Rows from block 7 of the fusion encoder of a small model that answers yes/no questions on an image's attributes, named by matrix and row number. Rows with one number belong to one neuron. Each number is 500 + 25 x the weight over its row's rms, rounded and kept within 0 to 999. All counts start at 0. Numbers have three digits each.
After each neuron's rows are labels from the 100 texts, of 14976, where the neuron reaches its highest value: "tokens" is the input token at the peak. Only what is clearly more common there than usual is listed. The data: aerial photos of the United States (SatlasPretrain).
# fc1: MLP up (fusion_encoder.blocks.7.mlp.fc1.weight, 768x192), inputs 96-191
# fc2: MLP down (fusion_encoder.blocks.7.mlp.fc2.weight, 192x768, transposed), outputs 96-191

fc1.581:490503488445527489466454546501506492511480448488507445497509477508507482474512497493488503462515488532508540492479518530507497538499459547515512476497498491515521510517525511526490522508485508526504471468510516489459508541501514445526478522501505484536516521505472508498527513456501508511
fc2.581:463534507544483512476512426493520504523554538492495510533491472458510460504507494495550488492520502500526481466506486475507520491526511496471489476512535512488503512517530532477500471498508498436507486510463505485472467486486458510520520513535496499433497519484511477477523498527472555527
tokens: "railway"

fc1.155:547460566528592504506511514513479525493481491492471514523517500531546536509483511529518502533434469480506469499511542503442492504482494491541521498515486482504517544469524523504511494484505497494480485506497523501483471527494463515509530527515508507480478522519511515523474500491514511486
fc2.155:502521472510471603528514447471509516481488526493501466522506518490535493490525480469479450485513525528498488508526489495495483473531505521501475486493479500497488471524490555490518512486530479467487523530515486525449553482473511515501502506464496503521503505498532472490538489484543526487
tokens: "building"

fc1.201:517479523492556514490493529475503544522484515525471529532478468529473501462489483525489473496484520505518474501490471488511519519482485492504548499545497512459533499529480475556508510501501540501486510498500466484510518499527495495483416491497498501491508506521478523508513486541489490513
fc2.201:491455496531508487560522460505510505512491537492503494464495512485494499558487479485511499499516489497529528446494493512499522489503496526516498514497497515467565474510541512467469487492491513512490479488517536526527516484515490508500543520511503524488537523534538509487528496492517461473
tokens: "road"

fc1.112:491525486464535513504500529524498484536501498482473520479475465488525539477481488461487521517464530501492488467511526534464524484479516479523546589507538506443478498514508492515493504529475506510443497510501483529472506572477520475487440479499485506452522495496473489502487526532486512473
fc2.112:545465536509485525447488479461496509497505493525539470519542525512523473469493531523518486551523458500493534519496475508516507538506470486493475513532513466503516506522533470499465464511444508527554523489496510506515476473478453526505516525492476518575475506464487464486526487472494489526
tokens: "park"; "parking lot"

fc1.211:506478502471447552470484477499489481495490490535495467518466474455491504516501533471509476507500542501539534519502513494516474510469516482493553464504472525499472559488505509488414472520446500526494476460499541493494537483487471501495472482492484497504492505529500536450483511465503474479
fc2.211:503513435515531467468488504500502556535506472521487499508461502487498450529496518505497493451489480505514487479518472501522507503483515508551523481482510497535467515524506508491524503490479524471531477530511517507526459539524523460492470499480537493527491522499479514463499498477441489494
tokens: "crop field"

fc1.466:531517509506502443524508489498506477513464481539519483561475520501501459473483488518516515512533462469488490487543523489534446508472514516489505486520487508452475504449469511488505510505492515496512488487534505538479504480517521467473502515495515459503491448506494504547519485502514505478
fc2.466:495513477525502510512436455465477481473562497542462494456510527536482527485499498494495512486466485515467518512444448495488523500476464515476471480515502541531511503471502459524502521536551539529514484516479465503524491497457528534502500478502502510510503514523489507452499479508534495474
tokens: "road"

fc1.669:509507523513536449571497519508506495511536574494520493494466481539486536485479501495489514526501491525493506525494522476491501513519495490470529539495481483527497469493486526497520485509479472479522473481511504492485485466478511452484517507481460519514507476518484558503507506496461516514
fc2.669:473542457508592477524509489526522495478483536504468492491481532472478451500506486503519510455454488472502460551511523467476548502498542529573498500496497516492457519496480494508505476497485511481515489521494489503462476507524467503513503518482476492455474478487511501511538521517481488492
tokens: "building"

fc1.384:481493498521418449514551479536546515492493450495540524491482499501515451515524529491504495507533511492521483475516495519492510506492498479455562502501525496509491469507497519538485479514482504490503502539468495485494485572472492494515516517458513516475496502514506501502483530541533511495
fc2.384:584482519478419496445487543504443496525484480512509482499493456507533518456499477505515489479485540505514487483482482493507503517482539523527513504523511497518499483501480474498473500514480530479484454501504501543505499471497492477494486508554479498477494517490496506484493496487514481503
tokens: "crop field"

fc1.741:488490490546395496461521501535514483484534508473519545467533509486458507530492508482510489487494544500486494468496488492521497469501510531516614494502498494521524470482499463490488502481501456519496478489505558505547476496488515459478517532509489531518499507495461499480503508540522503515
fc2.741:481516521498481493414529437526496517523473528470495510515485483469523504526503490498520516515519566502514496463498481504519497499446506523464468512515498506488503468510459461535512485526501482497531483503504525514481514472523504466494533477513509518510509567497475483530519457503464515494
tokens: "crop field"

fc1.170:457498471465560521533461524534491421522540457499466503521543508517526479493526493509512501474498463477503500475489442487516475492518534523472543526519499521494487526502491472529497491492510489477516514532504495461480496500477490439481455525476503569492500523500487500563489494526526469520
fc2.170:542525531518415486537500510488464535509474509491476475495452513519483512523465519474479501510501526500522489505497526521521501496485482494454424527506496516499512479485504505464483529516499477497492478438510565501506509504493474528479513487444510502514471496454537521473479516501429515482
tokens: "building"

fc1.474:486517441487412432471503493516449506463503406490537509533501528517505483490462498506489541506524574496531532478514502494506502476513519490498599481494447509490465523540493461522481526495498489491488487479491488499499490491505535488475519495523494479527488483538492481485488475506510497482
fc2.474:473514507492536393522530559527492494528489538499472524484543492549457509502501513520497505476518505474497499488480534485476522524536522530519480476492531498461518477473505541523528484492503503494493520499521473446501495520493481495516482498480485489485523519486496523523482476506506493507
tokens: "crop field"

fc1.66:562513563533574495571491517528496473499521454487501505530534478553467458492512524546525487517500472496484465498525532475491509481495500491515498529532523517494547529521482483511511494488487474448499493490485502472499441515500461500507507538515513483495523489475517487528495492494516516494
fc2.66:483508472453486517568478453491505503542490513492448510501457538495501499495518497465491492446460472465499520514501502525495487522472538502493513504472500510464506517481532459511471524504504499502498466496478494495512509489467539528506530522495518515546482492480473512490515475493538532537
tokens: "building"

fc1.748:506505543491528498450448522469513497454509504449499518496469492510472513477508484491502510482535513486491482547467469510472532484507518542488522499531502513511513469509530516513527503505531467497483537540482496512516474511486497511498550511544451490501497479519528546496535489509492549514
fc2.748:505523522529482514517492481491463537511487517494484508492523494527548503522510521471501474480478401494492541507483497542531477485488483540464464496506476497513469545501504508473445503490503464463522453470505499491505492480490506535486490465443524496492487537524538480570511503521548483523
tokens: "building"

fc1.656:516472468489509458511489482542512507545537500508489507507499520481499460482497494468485492486486504478515509466508519502519495515490558516514495499523528498478499509538456466481541490472487514519505507482527485517500513490472462483461501456486527535511519556449504501547524444518512461558
fc2.656:521512521507485551448497463474505488481488562507528469482461496540522501541497507511516517507534519496501490492498524506482477474475476483465482537511478523468498438462499490476481500524523486469497480518465463530500472515519480460504445522537489510514504483519539494491493528534512506479
tokens: "parking lot"

fc1.644:548532545529534586549471478489537442496472540544503479475523477473493495511481513527499490529518486522492472494485509501501497491486434488512462470489505498488495472530500531497499496519510519525505494486483497491519497479505477541515502535490495507485530479462497501486548538522529514506
fc2.644:479493540511523492591501495491436471469525506520465502515445523513548479518484462464504511479474481511467565528499495504520494508554497471486503472532493494520496469473486483536542524461484519513506516539522510525448509504498550428476517485492508491526489502482486463519521524488528502506
tokens: "building"

fc1.236:440547510483526427492459480500516489489524423491513555544498539500490504543489474508464533526500517494519520518486485526475498499508507484526489515516507552529459519518486491524470457518479502495495461518493542465482498511486458518542549543479495491486521474505502554503471500513499515492
fc2.236:572472503494476519501476501503480535498485531510531507505461512473496512473509491459529509486519458484467496513526539481482514498462472535468479500471493501507556502459517556445507511512532518456534563486509493511525455511517499490475449488515535522514490499487521490525516498469512489505
tokens: "parking lot"

fc1.369:505493512536494504474551489506535452476500478500459494494509515484504516473492527475543514518504457478464475522509516530485554494514479508506534504476503503516484531475490475487491492496506497503497547506467465470467516481549513524502504464463527524507513528503500497520527480455515476499
fc2.369:494499519465527479480468522508466493514525474491557484468499483462543508536482464544469459512513479505503480463519440487511474519498465498465489477522525507515474487543530463538460501488478520499484452487543535523522505522489530483496529512526503467527517524512479463501507535518479540479
tokens: "parking lot"

fc1.217:499496532479532506459507518503530475500456489507535501485473507477481492459508534513486525500528476506511468489507536494498507441481467498466513540463508492507475478469539524503520489509484488495457528488509475499500527499494510505495461493470506482528475476470509490499528548526519521490
fc2.217:563522502482460512502460502515439508525511507553529485507521477519531490461522449536512450517524478489520460493507461525546464484519468481499492535518561512484554490509507461512485500501484549491520487511501491549489486487477523466508495506509500502570481493485496500507503498516517511502
tokens: "park"; "parking lot"

fc1.144:518545502474433498462502549491526469548505492494535458506474532483526483500496517516498510478513515540517470468501477511515513480507479481435549484528477517475491510490491547510523510498481437503499518472518478551511499464514488484491528487483505493514487490474503510508473498529473504508
fc2.144:520474520509483522455519467505487490492556514473469534463519489508530507464491494507512529507507483493524512505494489531516478530466507544534491561522514476552454457500474459497484447539468518502531478484469501481544494568504493495519501481504512517495477508485505467476482499466481503474
tokens: "crop field"

fc1.29:467531480477525480497523538509486495526516566482500516460505500473483502477540528477523484483487505521513498473504560452504539477534469477489463494504531545462489455499494481520461504465481513490461518518509479494488476507521461474471500460504477482501515511505516482455532521508559500518
fc2.29:495498529487488494511559503525499495446531483468545514490533503505521503533466492541489503443499525475544505485490497508488505502500506500472516537505527470478480510494488477528500483551523508499527519479526528495501458525481501522558535505472517514509509508468447558478487502449493512497
tokens: "building"

fc1.472:519499442489512495448440528528468504514501431528523502526501483516488505532517536516503494539466455532490510510503560510488501497525445534505562512494486532510463522490483475476499516477478469482482517528508524489508503484513532530499498488512504528454485531502460503497538486516457498518
fc2.472:498472532491434519427549452474536524485481526494502524512531528482457502478530461514477535546490545504479518470496479529533465520500511493519455528517539501494508475496485530502515456476537488480485511548494474467503483485509508500505495478473516488420518458510526530505496507480522483534
tokens: "crop field"

fc1.335:472521464543421473451515469493484467508514416505511497494548533495514511497552498482494456512459480466515459491491527514500519504509506491463549487514487509504521507487502484516541468498502496493470481493513504506515484541509508535541474504538495489526490499527511518523459506502546523500
fc2.335:508485489518526435423493517526533472499489527522493499514477495522494488491483518523511524485511529489515468510488517477499537521499511497561480451492494489513483508526527522506485487504508508495530490513501508488511505526487488554511491483512475488465502507499505505509516418448417485505
tokens: "crop field"

fc1.475:537517514524450476509486550503502546519508497499497551514538473540490520507517491481511497506454497499500531485511483509485487497486524432512451492489474530485502506503531520503506491510502517505489474531497496514481490510452519535477504526452455512513521504509538494516494518476490527510
fc2.475:486457478483540509510524473480484502462455491466523498524531514478515497480462478513525484497470468494495509500522533462495504462510487566501511501490521493554486516509484511471488500478503499498480492490524492500465543485541477494500521488527493435476506548497447487466474470474548485512
tokens: "parking lot"

fc1.572:486510530510472469503464490474534492517527527501502526495503510488496495498476483543470542499485516520482509488500468494455495519472524496455516510505504475464473509504503501537481501501512545504449524479530507509468508490514507489486542480496494519449490495548486507458515502528492515513
fc2.572:468456511475473455476527469520489480505510470480464550507516479490508529482517500518437504520523453518551490465509512510499493497487493507486476534519518450514476475499478509543482515494491515500481461511444480540477427497509489496523508506505511498536469489477465506519483483485460470509
tokens: "crop field"; "railway"

fc1.107:494530538449531477462479505539501511483482545492518490499553507482502511527522465512476482498511507472481518452450494446499518498487497532507507464513541483485516475477535457470481478491472501500549509517514551530481459459517524540497488521516534474482485490448484492523550481520526508476
fc2.107:478470508544495534551551512514530517466526524477528447492466491461532510534519518494553494514491499509528518509496480516520506464487481479472479521488481501499461513518499492493535555506513507498492541493527512497489505560465481482482517441498538508478525497497479485506487488486469502517
tokens: "building"

fc1.267:531526563541522522489513456518567483504528564467515505511518512486465474486514517504491460488502508524497532514491466511476468529486514508512473517522506500480516502511505496471510539468531436522525476461471497497524519518516504498480453515484530512506490523464478470511503484506515499499
fc2.267:521474478529514489561473538496510446538476497501499507475503490507496543501464535489493481520491467521521476473533513476502525522517500475487459509486503500478467504492516472526521460485489529499480513500520501457524499481487489475490484482562534483491484495483513484454512525491553492559
tokens: "road"

fc1.247:488428480510470515522463496442503530475501484463567468501484533508444508493482502511482519490486500499499511510466501457486478526504506514506571472516491493522481508472527546465497512487490523509490489480496471496495465502501505541477484498498498504491524516509465472494450547505439507512
fc2.247:555545539488531497529474505529471451503514525485494513503503466501507490490470492492540491464505482490521522453487506518533527472507509523503462501511501570476480471490503506489486540498491483490492527562483527473493536460454477470511528470499508529446555520504498533490535495497524479503
tokens: "railway"

fc1.395:514539509480452424434548517524499462486503442489526514476494485471530500491494474501516498512503527523557503505496472497464494492498509495462596499506486509467487471499492453512476494490464512498493498499517531497487494513513495476479540486488530504494474519498472478458536549534509494499
fc2.395:536483500525428527414503479507475500503519470470496474515524493486523488507529518508478493461510496515486510451500475504493498515490494504481456503570505482505495513511445475495521489504500491522523480497513521533487522471489489477486511525577474509533476511517489509484492504520473482462
tokens: "crop field"

fc1.458:467511463525450444500488504473520540513468438500517527499480469500478502499503504514510503489469485497495517495518506523542532505506527473448542509534464491499488493490478471505510512490503449530478517466521521540543451489480510521517473510494486511476566541509496515529513479492467497500
fc2.458:513515461468496461499507535543474514518457474514541496462506485490494485477474502497513511507517537490513546536493510523517507505508496492502455532473479512542502491488552492515548473492499502520525456511514487486538524511494486503502524480481476483456510522510489458488491480506526543517
tokens: "crop field"

fc1.621:530495449499486452464522508487456492491523498521519502487541522442489499478539533527471501458525522477565477517462496510490500485504497502477595508494473507496466475527519513487529491514512508492514526498498504476513501508502497503477484483449519500497495452467520465486536508561493482483
fc2.621:538489576535507481430486526504512511499486499446485517497509455541480452497496491463506504494469518490502469476477536533497493492514482513535507516505471513526496522531451458537499475493513500479497463468509531503530504515520488438494530493557484479519506557478457497530496477466495486504
tokens: "crop field"

fc1.555:529500522481507487474506476517498467481541493481507476515468464493507545496490490486511490539535507516522471481509486532474492534488487526436615507517505496488486512488505475488493490460489487491462486492514537538508536518526487522458518517429503532465538496520497495492548522548541517507
fc2.555:513503525513478521465528474481467501474510475487492487458509508501536474514511501478523481476483477502506504445516489498507512502489497519457505540519518510518469493548483441510514556505472488495501488491511529500493493509445476502515506486523432462512501553497502459486533478470473502488
tokens: "park"; "parking lot"

fc1.281:497469495484542479475520475494516452499522511468533493478510481514485468519471534517496481477528527511526515481505514488519521515486479487503492537486513510515479503498471469511492499491485518511489517478497496521511467497495442540533514507518492514494465548473483487473525549522481467440
fc2.281:525494460477475493481516558483446498515491469487507507509498494474513546507470500474487499505510474485514505476495522508500488484539524506437497532474512506486481496519484471499521515465487496509543494522496500482482490506494489462501537509473475476535527497500478502476497497459493520515
tokens: "crop field"

fc1.735:495503542487561526512519479552510468528462548502519475499512508524498479525522530522512502497471448523520490480506513533463487499459445489454494482545494493505486469468503496494471527520498504513467494527498574526495498510483470535487507486452541511468485487484485476520541525507585481512
fc2.735:540562455514467519574536484510453549460522520492481500486485451495557504479476506513496522504490478529459518493494506517507496474491497511474507513521456521494516513514496489526530488541488465486542484480515504504473486542491486450501506521436475486498514532524486497472560488515519499481
tokens: "building"

fc1.699:515511481467517504548504468510503479509549552492465510497494477471543495511492529474484497525505512528466475436517504508490488486507478503492480517536504502499499524522510540509539531518530486460530471510517481514482475448477531504486511520502456466502508470491513507493554502532503505502
fc2.699:477522536516469575548465511525490514491517501488515495528541505554462503504516497516533498468491502499520510542517503447489506523500535515445433504468519486555500466488542501479504502518500502495459505515540501507476475530483480471496481491520494504493480463502458513480542485506562480497
tokens: "road"

fc1.731:513503546492580475508479526553533486496464508518538554485503489499486495480528477511503504509494494500501503507472481461502487489448500477458568460491510500494496458506496512500427524517532507452529507499506527500542491539474469459533448523526531488482501487527503465502514517510548473458
fc2.731:444502543527450494511478482498494484512533545482506480549489505530509497524541494514501444512524485466474520512531488492515482494492509522546463534525504492506482539496487505513528518525510500524479447523473513505478505483464489519477528510476471515469508578496468500504495484500520512497
tokens: "building"

fc1.133:466529499494501485517483508510530508455495494470506502473476474504465512461521482500476490476513509506488460527460492530538490513537494513479484491524512550495492480522555510468522523504498460485519483480511501543514514549518525523528506459456504425538487517460527472525553507568496496524
fc2.133:484526571461483476525496463499503527508488477479495522483508513520512443486506499498476499491496473470475505490521507516508511502462451518520478504489566503474527459498493519503493483477520566509562512515508460462530509444507500509500530526474487511495480548492493538507488564505543513502
tokens: "building"

fc1.637:450550514457492484534493476470519491503523470453506508500484467524481479496496487463493525510527526486467547538483445520497465484470460465472451477531501504500490494494516529521494501512489478506497494514499505499506501523521520465449488474477507482476478541482524525521501575492473511510
fc2.637:569494536493506537487557560535476505495499515542487473479500510502523473517513481495508512479504480504495490511539541481540546484526559520502577516486460504468531527469503470498515498496492516498520497519493496497486509490471517527489473504506497503520520472510489514546500461447502456514
tokens: "parking lot"

fc1.691:473542518489536496520501481511478522512502463486547529506460503488519512486515496476517541499526500529483546516513461497524478507472513503476528454517417538495498517498514476486537480517477486478524481482512502507500529506494523519499508473498475502459483501521482525493477507490496512518
fc2.691:535505525506470545486513492495533473473457520487488516483515508484504540517485444535497480506499503516504449491514501489498520498495519496530428535533543500466502463477471521548509539490487521509530533497521526451471485493492450514471506481514482477555524476462521519523503507514513520512
tokens: "parking lot"

fc1.703:458457511445535478460529516489508465519509503509464471522501492493487539516493499476477526523510495480517490481477524476529498492479506512518496520511502547511515512502546505485498474447525528518488495461473454462510532477505549473522457507457523508467516531495509469447537481508501515507
fc2.703:555521527504442535544524541530487512486490463500516483445500514483498494523504521540460483484514497521475501508493472507498522474518474508511509491492495487466475507454452508517521503504500462509514512512507566524500485521448437516475522466549530523498515499508510537525465490485504463496
tokens: "building"