python train.py --cutout=0.4 --encoder_norm="none_scaled_ws" --encoder_kernel_size=3 --fusion="prefix" --fusion_encoder_norm_position="post" --optimizer="muon"
Rows from block 8 of the fusion encoder of a small model that answers yes/no questions on an image's attributes, named by matrix and row number. Rows with one number belong to one neuron. Each number is 128 + 24 x the weight over its row's rms, rounded and kept within 0 to 255. All counts start at 0.
After each neuron's rows are labels from the 100 texts, of 14976, where the neuron reaches its highest value: "tokens" is the input token at the peak. Only what is clearly more common there than usual is listed. The data: aerial photos of the United States (SatlasPretrain).
# fc1: MLP up (fusion_encoder.blocks.8.mlp.fc1.weight, 768x192), inputs 64-127
# fc2: MLP down (fusion_encoder.blocks.8.mlp.fc2.weight, 192x768, transposed), outputs 64-127

fc1.225 [135  99 154 119 123 126 108 127 105 165 119  94 158 116 166 159 177 134  99 124 192 120 113 135 120 130 103  86 111 137  92 124 112  73 134 147 128 133  56  77  99 147 136 119 157 147 100 118 119 124  73 119 146 138 158 121 113 109 162 176 130 154 175 156]
fc2.225 [166 108 133 156 156 123 132 136 175 128 123 145  96 153  67 111 109 123 152 135  75 143 150 128 114 110 117 139 130 128 149 129 125 137 123 120  98 141 140 142 173 171 146 118  83 104 132 112 137 151 122 136 123 148 157 118 166 122  95 123 101 130  88 154]
tokens: "parking lot"

fc1.728 [137 113 137 155 110 121 119 150 160 118 114 101 148 118 117 120 119 108 176 127 145 138 137 149 159  83 136 106 126 140 117 117 133 144 161 114  87 143 220  91 125 170  95 133 139 130 120 123  84 139 135 128 154 135 144 133 122 157 113 114 137 125 103 167]
fc2.728 [115 126 163 118 144 133 144 111 113 158 101 143 131 109 158 147 147 151  88 104 109 145 116 145  97 172 141 131 139 137 130 138 126 128 127 133 166 190 151 122 176 106 152 127 134 109 118 129 143 127  93 129 144 151  95 132 108 141 116 149  97 108 137  79]
tokens: "road"

fc1.431 [143 130 156 133  81 113 136 144 117 146 148 106  95 137 110 121 164 122 151 104 123 181 108 117 134 109  96 144 120 128  92 108 183 138 135 144 134 180  97 115 112 100 118 118  97  94 114 103 154 139  87 125 157 140 118 125 125 116 127 119 113 113 165 155]
fc2.431 [130 116 151 134 140 134 165 127 104 133  86 142 150 110 127 110 129 136 118 170 177  97 143 129 112 127 136 131 117 158 188 111 167 122 115  79 148 140 135 180 141 121 142 117 133 105 150 149 140 122 142 119 109  93 123 123 162 134 129 139 142 111 138 132]
tokens: "road"

fc1.258 [167  86 154 150 130 126 138 131 147 120 155 131 130 154 130 125 134 124 150 149 131 131  89 106 146 145 119 114 129 148  81 105 104 166 124 147 102 129 242  97 153 153 128 133 144 124 184 108  66 112 137 137 128 105 125 130 148  88 133 164 143  68 132 148]
fc2.258 [110 114 174  78 145 103 138 143 142 115  95 129 147 107 132 158  99 169 121 138 155 109 162 147  90 142 133 145 144 120 166 131 115  97 141 131 110 164 173 130 141 133 142 110 156 138 131  90 123 118 130  85 151 171 120  95 130 130 142 101  97 130 112  97]
tokens: "road"

fc1.523 [126 117 105 144 125  97 154 108 178 172 123 122 130 129  65 128 118 124 110 121 127 142 146 156  81 126 124 158 111 111 124 148 122  39  85 100 163 114 160 105 108 113 131  73 141 196 128 135 166 139 151 113 136 108 169 105 172 109 129 114 131  97 123 157]
fc2.523 [165 114 144 114  90 134  91 166 125 104 135 174 113 108 108 145 107 120 117 136 122 147 161 151 121 110 145  92 188 125 130 129 120 100 155 119 125 178 109 137 134  99 148 161 121 145  86 110 117 107  88 127 145 136 118 156 112 106 140 134 122 123 154 137]
tokens: "road"

fc1.324 [115 120 168  82 116 164 135 131 104 110  98 103 118 147 134 157 114 133 146 102 152 113 160 112 100 135 105 119 191 114 118 145 181 127 110 107  90 102 129 175 117 122 160 156 133 115 135 152 156  97 172 162  86 124 143 175 143 144 158 139 101 157 123 164]
fc2.324 [127 173 104 114 136  79 160 134 125 142 152 133 109 106 122 104 127 155 153 167 127 105 122 130 118 138  85 141  83 114 109  70 123 127 143 141 165 124 114 132 160 150 132 122 131 159 147 135 117 134 128 125 128 102  98 106 134 129  76 124 136 150 119 115]
tokens: "parking lot"

fc1.39 [111 126 132 196 166 163 151 145  96 141 135 138 117  73 106 124 132 141 128 141 117 164 139 164 128 163 101 137 108 129 148 111 128  85 123 142  83 158 117 103 114  83  90  69 137 127 139 132 190 139 111 136 112 109 140 111 114 109 148  90 139 106 135 107]
fc2.39 [156 129 112  93 135  93 150 124 155 162 156 121  97 167 148 154 110 143 145  86 122 115 135  51 138 106 179 109 140 103 134 160 128 138 105 143 109 114  76 106 134 125 131 153  76 100 141 140 148 125 127 139 123 100 159 148 152 146 125 119 139 170 145 147]
tokens: "crop field"

fc1.375 [153 124  75  96 126 155 108 101 149  95 145 111 127 130 108 154 148 120 164 113 102 113 163 117 133 118 147 123 128 134 120 131 144 144  95 140  68 144  57 143 114 156 144  92  94 165 111 161  95 129 125 116 136 137 120 118 157 108 128 118 124 123 138 125]
fc2.375 [173 124 160 125 110  95 130 107 151 152 148 141 134 136  80 130 153 148 122 128 122 166  96 136 105 144 129  94 123 142 132 139 109 127  90 116 103 169 147 138 124 131 163 114 160 182 148 128 109 120 131 131 112 134 159 119 128 110 109 117 122 132  99 146]
tokens: "parking lot"

fc1.580 [128 172 114 117 148 158 125 140 127 125 117 154 105 115 104 122 144 155 142 102 165 141 147 173 118 119  89  98 156 111 152 154 129 113 150 147  78 124 124 168 108 150 110 119  97 157 108  96  96 123 102 154 100 112 165 165 136 161 136  92 107 102 126 148]
fc2.580 [121 102 148 156 109 129 150 117 148 117 124 164 105 102 102 175  88 101 133  98 159 117 132 161 132 173 153 122  91 134  85 149 134  96 113 143 103  99 109 130 127 126 131 134 100 104 136 173 153  93 100 124 154 136 108 169 128  90 147 131 126 188  90 180]
tokens: "parking lot"

fc1.642 [131 107 121 147 140 108 143  98  91 137 112 138 110 107 112 154 105 139 118 113  96 101 117 160 124 169 125 108 153 146 124 146 122 131 142 120  19  42  66 145 127 106  99 150 111 128 114 138 138 129 129 136 152 115 146 143 127 144 134 135 107 123 132 130]
fc2.642 [117 154 122 108 128 125 121 121 115 138 145 116 109 137 148 142  96 123 163  92 123 118 151  96 139 148 124 143 133 144 138  96  65 123 177 133  32 125  81 146 121 122 145 139 185 143 107 123 163 136 126 104 158 123 143 160  98 107 104 103 107 148 131 120]
tokens: "crop field"

fc1.110 [100 141 162 137 120 152 152 145 156 124 155 134 100 137 111 125 175 172 151 152 122  91 113 170  91  98 144 141  87 145 134 149 103 137  95 150  98 168  57 121 142 127 124 107 143  99  78 101 133 136 128 146 110 100 178 120 155 116 161 105 130 115 133 124]
fc2.110 [118 180 106 177 147 121 147 127 120 114 144 140 138 112 170 131 116 137 109 114 121 154 132 109 116 119 109  87 161 146 135 153 141  60 129 117  98  73 108  84 124 133 123 131 118 143 111 144 179 152 124 116 115 112  79 135 128 111 119  91 118 123 152 120]
tokens: "parking lot"

fc1.612 [123 103 101 128 125 170 141 114 152 128 119 139 130  88 119 132  98 154 125 128 118 114 148 122 118 155 118  91 102 162 104 127 137  79 149 127  40  72  30 139 133 129 107 126 121 121 116 121 155 136 118 136 125 110 145 118 131 141 125 132 132  96 157 109]
fc2.612 [104 143 113 119 146 144 109  98 132 135 108  95 126 126 156 173 115 102  98 139  94  88 147 124 137 137 122 167 117 159 142 108  97 128 158 138  52  56  93 129 146 143 110 136 100  98 158 191 103 102  85 151 124 105  72 118 126 107 125 123 132 134 156 150]
tokens: "building"

fc1.698 [126 124 110 135  99 108 161 110 161 124 125 168  74 123 132 140 126 132 142 155 117 147 127  97 125 154 155  99  93 118 154 115 100 153 105 109 170 150 107  93 129 104 135 136 118 123 130 118 115 132 123 142 137 108 160 112 120 131 119  92 123 129 117 149]
fc2.698 [114 149 197  93  81 114 165 106 155 152 153  88 136 120 173 131 146 161 115 130 140 121 129 147 122  90  97 130 161 150 107 113 149 134  90 147 197 105  87 121 137 111 118 119 123  99 101 134 150  76 148  95 109 174 126 135 126 145 131 117  92 155 186  89]
tokens: "building"

fc1.284 [143 112  85 141 146 124 123 149 153 148 125  84 126 107 126 134 134 146 158 116 117 120  70 169 104 122 144 156 134 102 123 108 149 171 111 133 133 128  64  86 102 137 149 102 137 100  96 116  65 145 136 139 147 126 147 123 143 122 104 126 180  94  91 127]
fc2.284 [134 166 180 151 140 127 129  98 189 123 165 157  69 127 126  82 131 160 137 152 149 144 126 109 101 119 111 140 161 162 105 129 114  84 131 159  64 156 127 133 137 106 144 122  99 133 147 121 170 101 102 149 143 148 111 111 148 124 148 142  94 110 139  82]
tokens: "parking lot"

fc1.355 [123 111 130 159 151 138 124  93 130 148 119 132 136 120 165 163 148 143 106  95 114 182 105 147 148 134 110 120 151 138 117 121 158 151 188 127  84 158 246 120 118 119 147 130 136 159 113  97 135 116 105 134  99 136 124 109 125 145 121 138 123 125 152 132]
fc2.355 [101 153 140  75 131 152 112 116 145 107 137 172 139 124 106 117  93 161 154 127 148 117 122  78 150 108 142 140 121 133 148 134 124 131 137 164 165 158 145 148 152 126 111 156 145 113 109 130 154 129 140 172  99 126  86 113 151 167  89 161  86 123 137 135]
tokens: "road"

fc1.422 [120 133 131 118 130 122 115 147 133 136  96 169 127 130 132 130 162 168 125 112 147 182 152 123 164 123 147 132 103 125 154  97 118 141 175 170 139 168 179 188 159 117 155 100 133  67 140 137 140 113 114  94 141 141 145  97 107 137 129 151 106 173 103 123]
fc2.422 [142 126 110 135 145 134 158 135 118 129 136 103 160 109 134 136 111 107 124  88  97  70 118 133 128 120 115 124 146  81 147 124 142 138 143 148 103 120 164 143  82 147 136 158  86 193 149 108 105 155 149 159 130 164 151 128 122 106 106 106 143 131 187 123]
tokens: "road"

fc1.152 [124 100 105 159 140 141 138 109 145 162 121 104 152 130 104  99 121 174 140  97 142 109 135 104 138 140 119  96  86 183 129 160 148 126 155 130  66 158  46 121 111 136  91 116 125 130 131 103 139 113 139  88 127 116 187 118 153 135 127 133 144 138 114 124]
fc2.152 [127 159 156 146 121 186 166  77 166 102  97 125 129 111 183 129  98 156 143 114 162 109 137  92  89 155 121  96  87 172 116 108 128 122  92  91 127 130  74 162 130 110 139 130 111  94  99 157 190 127 121 160 133 138 102 113 126 118 100 101  90 129 162 127]
tokens: "parking lot"

fc1.733 [107 155  99 134 109 129 137 114 143 155  81 126 109 131  76 148 111 137 115 155 119 100 130  86 120 124 154 120 148 156 105 153 153 162 166 114 127 129 121 134  80 120 145  91 132 127 120  99 120 128 128 155 143 161 156 111 129 145 114 106 111 113 109  53]
fc2.733 [139 146 118 108 127 156 110 113 130 115 183 163 136 124 121 141 133 106 143 150 133 123 150 143 151 133  92  98 133 191 120 125 141  86 128 112 129 119 199 117 146 132  95 141 145 121 124 141 158 101 122 142 115 112 126 163 193 112  73 128  99 119 123 127]
tokens: "parking lot"

fc1.411 [125 120 138 102 141 170 110 130  81 144 152 106 152 147 147 123 115 152 129 144 109 120 180 142 125  81 138 110 135 137  99 123 125 143 124 113  76 166   0 126 185 119 117 136 131 142 103  93 159 114 126 114 121 114 139 128 141  97 135 133 140 141 107 117]
fc2.411 [150 135 102 149 130 126 128 100 141 140 118 143  87  82 131 146 159 144 120 101 133 131 112  93 126 141 114 135 119 166 133 155  78 119 105 128 108  98  67 155 122 132 103 122  89  74 130 108 116 134 144 130  92 115  68  80 141 127  86 101 118 138 121 120]
tokens: "crop field"

fc1.234 [123 130 114 133 143 125 140 125 117 191 133 109 154 139  92 160 154 133  94 140 135 117 155 150 133 115 134 125 130 112 120 140 168 111 141 125 149 171 219 117  92 128 136 123 141 152 109 146 121 133 132 100 156 162 129 109 134 116 116 113 125 159 135 109]
fc2.234 [134 136  94 180 125 119 125 140 143 128 146 119 134 137 157 143  84 135 121 157 109 126 128 144 129 104 193 148  91 133 150 143 157 105 181 145 190  95 108 119 136 132 127 158 158 141 118 109 116 141 157 123  92 106 137 128 117 111 124 145 137 136 126  95]
tokens: "road"

fc1.33 [134 102 109 154 134 116 146 147 117 128 114 146 172 127  68 115 167  84  91  91 118 111 121 136 113 131 147 101 100 110 156 153 153 162 158 142 189 170 173 113 122 127 156  99 116 153 126 148 139 172 111 130 121 162 143 102 116 142 112 174  75 126 148  61]
fc2.33 [128 128 172 122 102 130 124 167  88 137 107 114 113 111 102 167 116 122 157 130 118 182 148 116 105 147 126 132 178 102 112 124 122 129 123 105 141 113 116 113 127 133 113 160 152 173 148 104 118  94 116 125 121 161 107 147 132  75 124 155 157 145 104 151]
tokens: "road"

fc1.240 [155  67  96 135 138 115 124 134 130 115 168  99 158 103 131  84 127 152 106 175 144 135 101 152 125 108 121  98 131 139 154 144 136 203 123 108 156 165 146 113 136 211 102 107 159 128 118 124 106 155 170 115 134 108 142 152 127 122 130 154 123 149 141 131]
fc2.240 [130 174 139 105 126 123 154 102 129 151 124 154 151 106 152 142 135 148 128  62 118 120 149 107 116 154 139 109 121 127 129 151 139  72 162 128 159 146 171 154 135  82 123 164 111 121 101 141 151 121 147 113 105 109  90 118 145 132  86  88 118 120 129  77]
tokens: "road"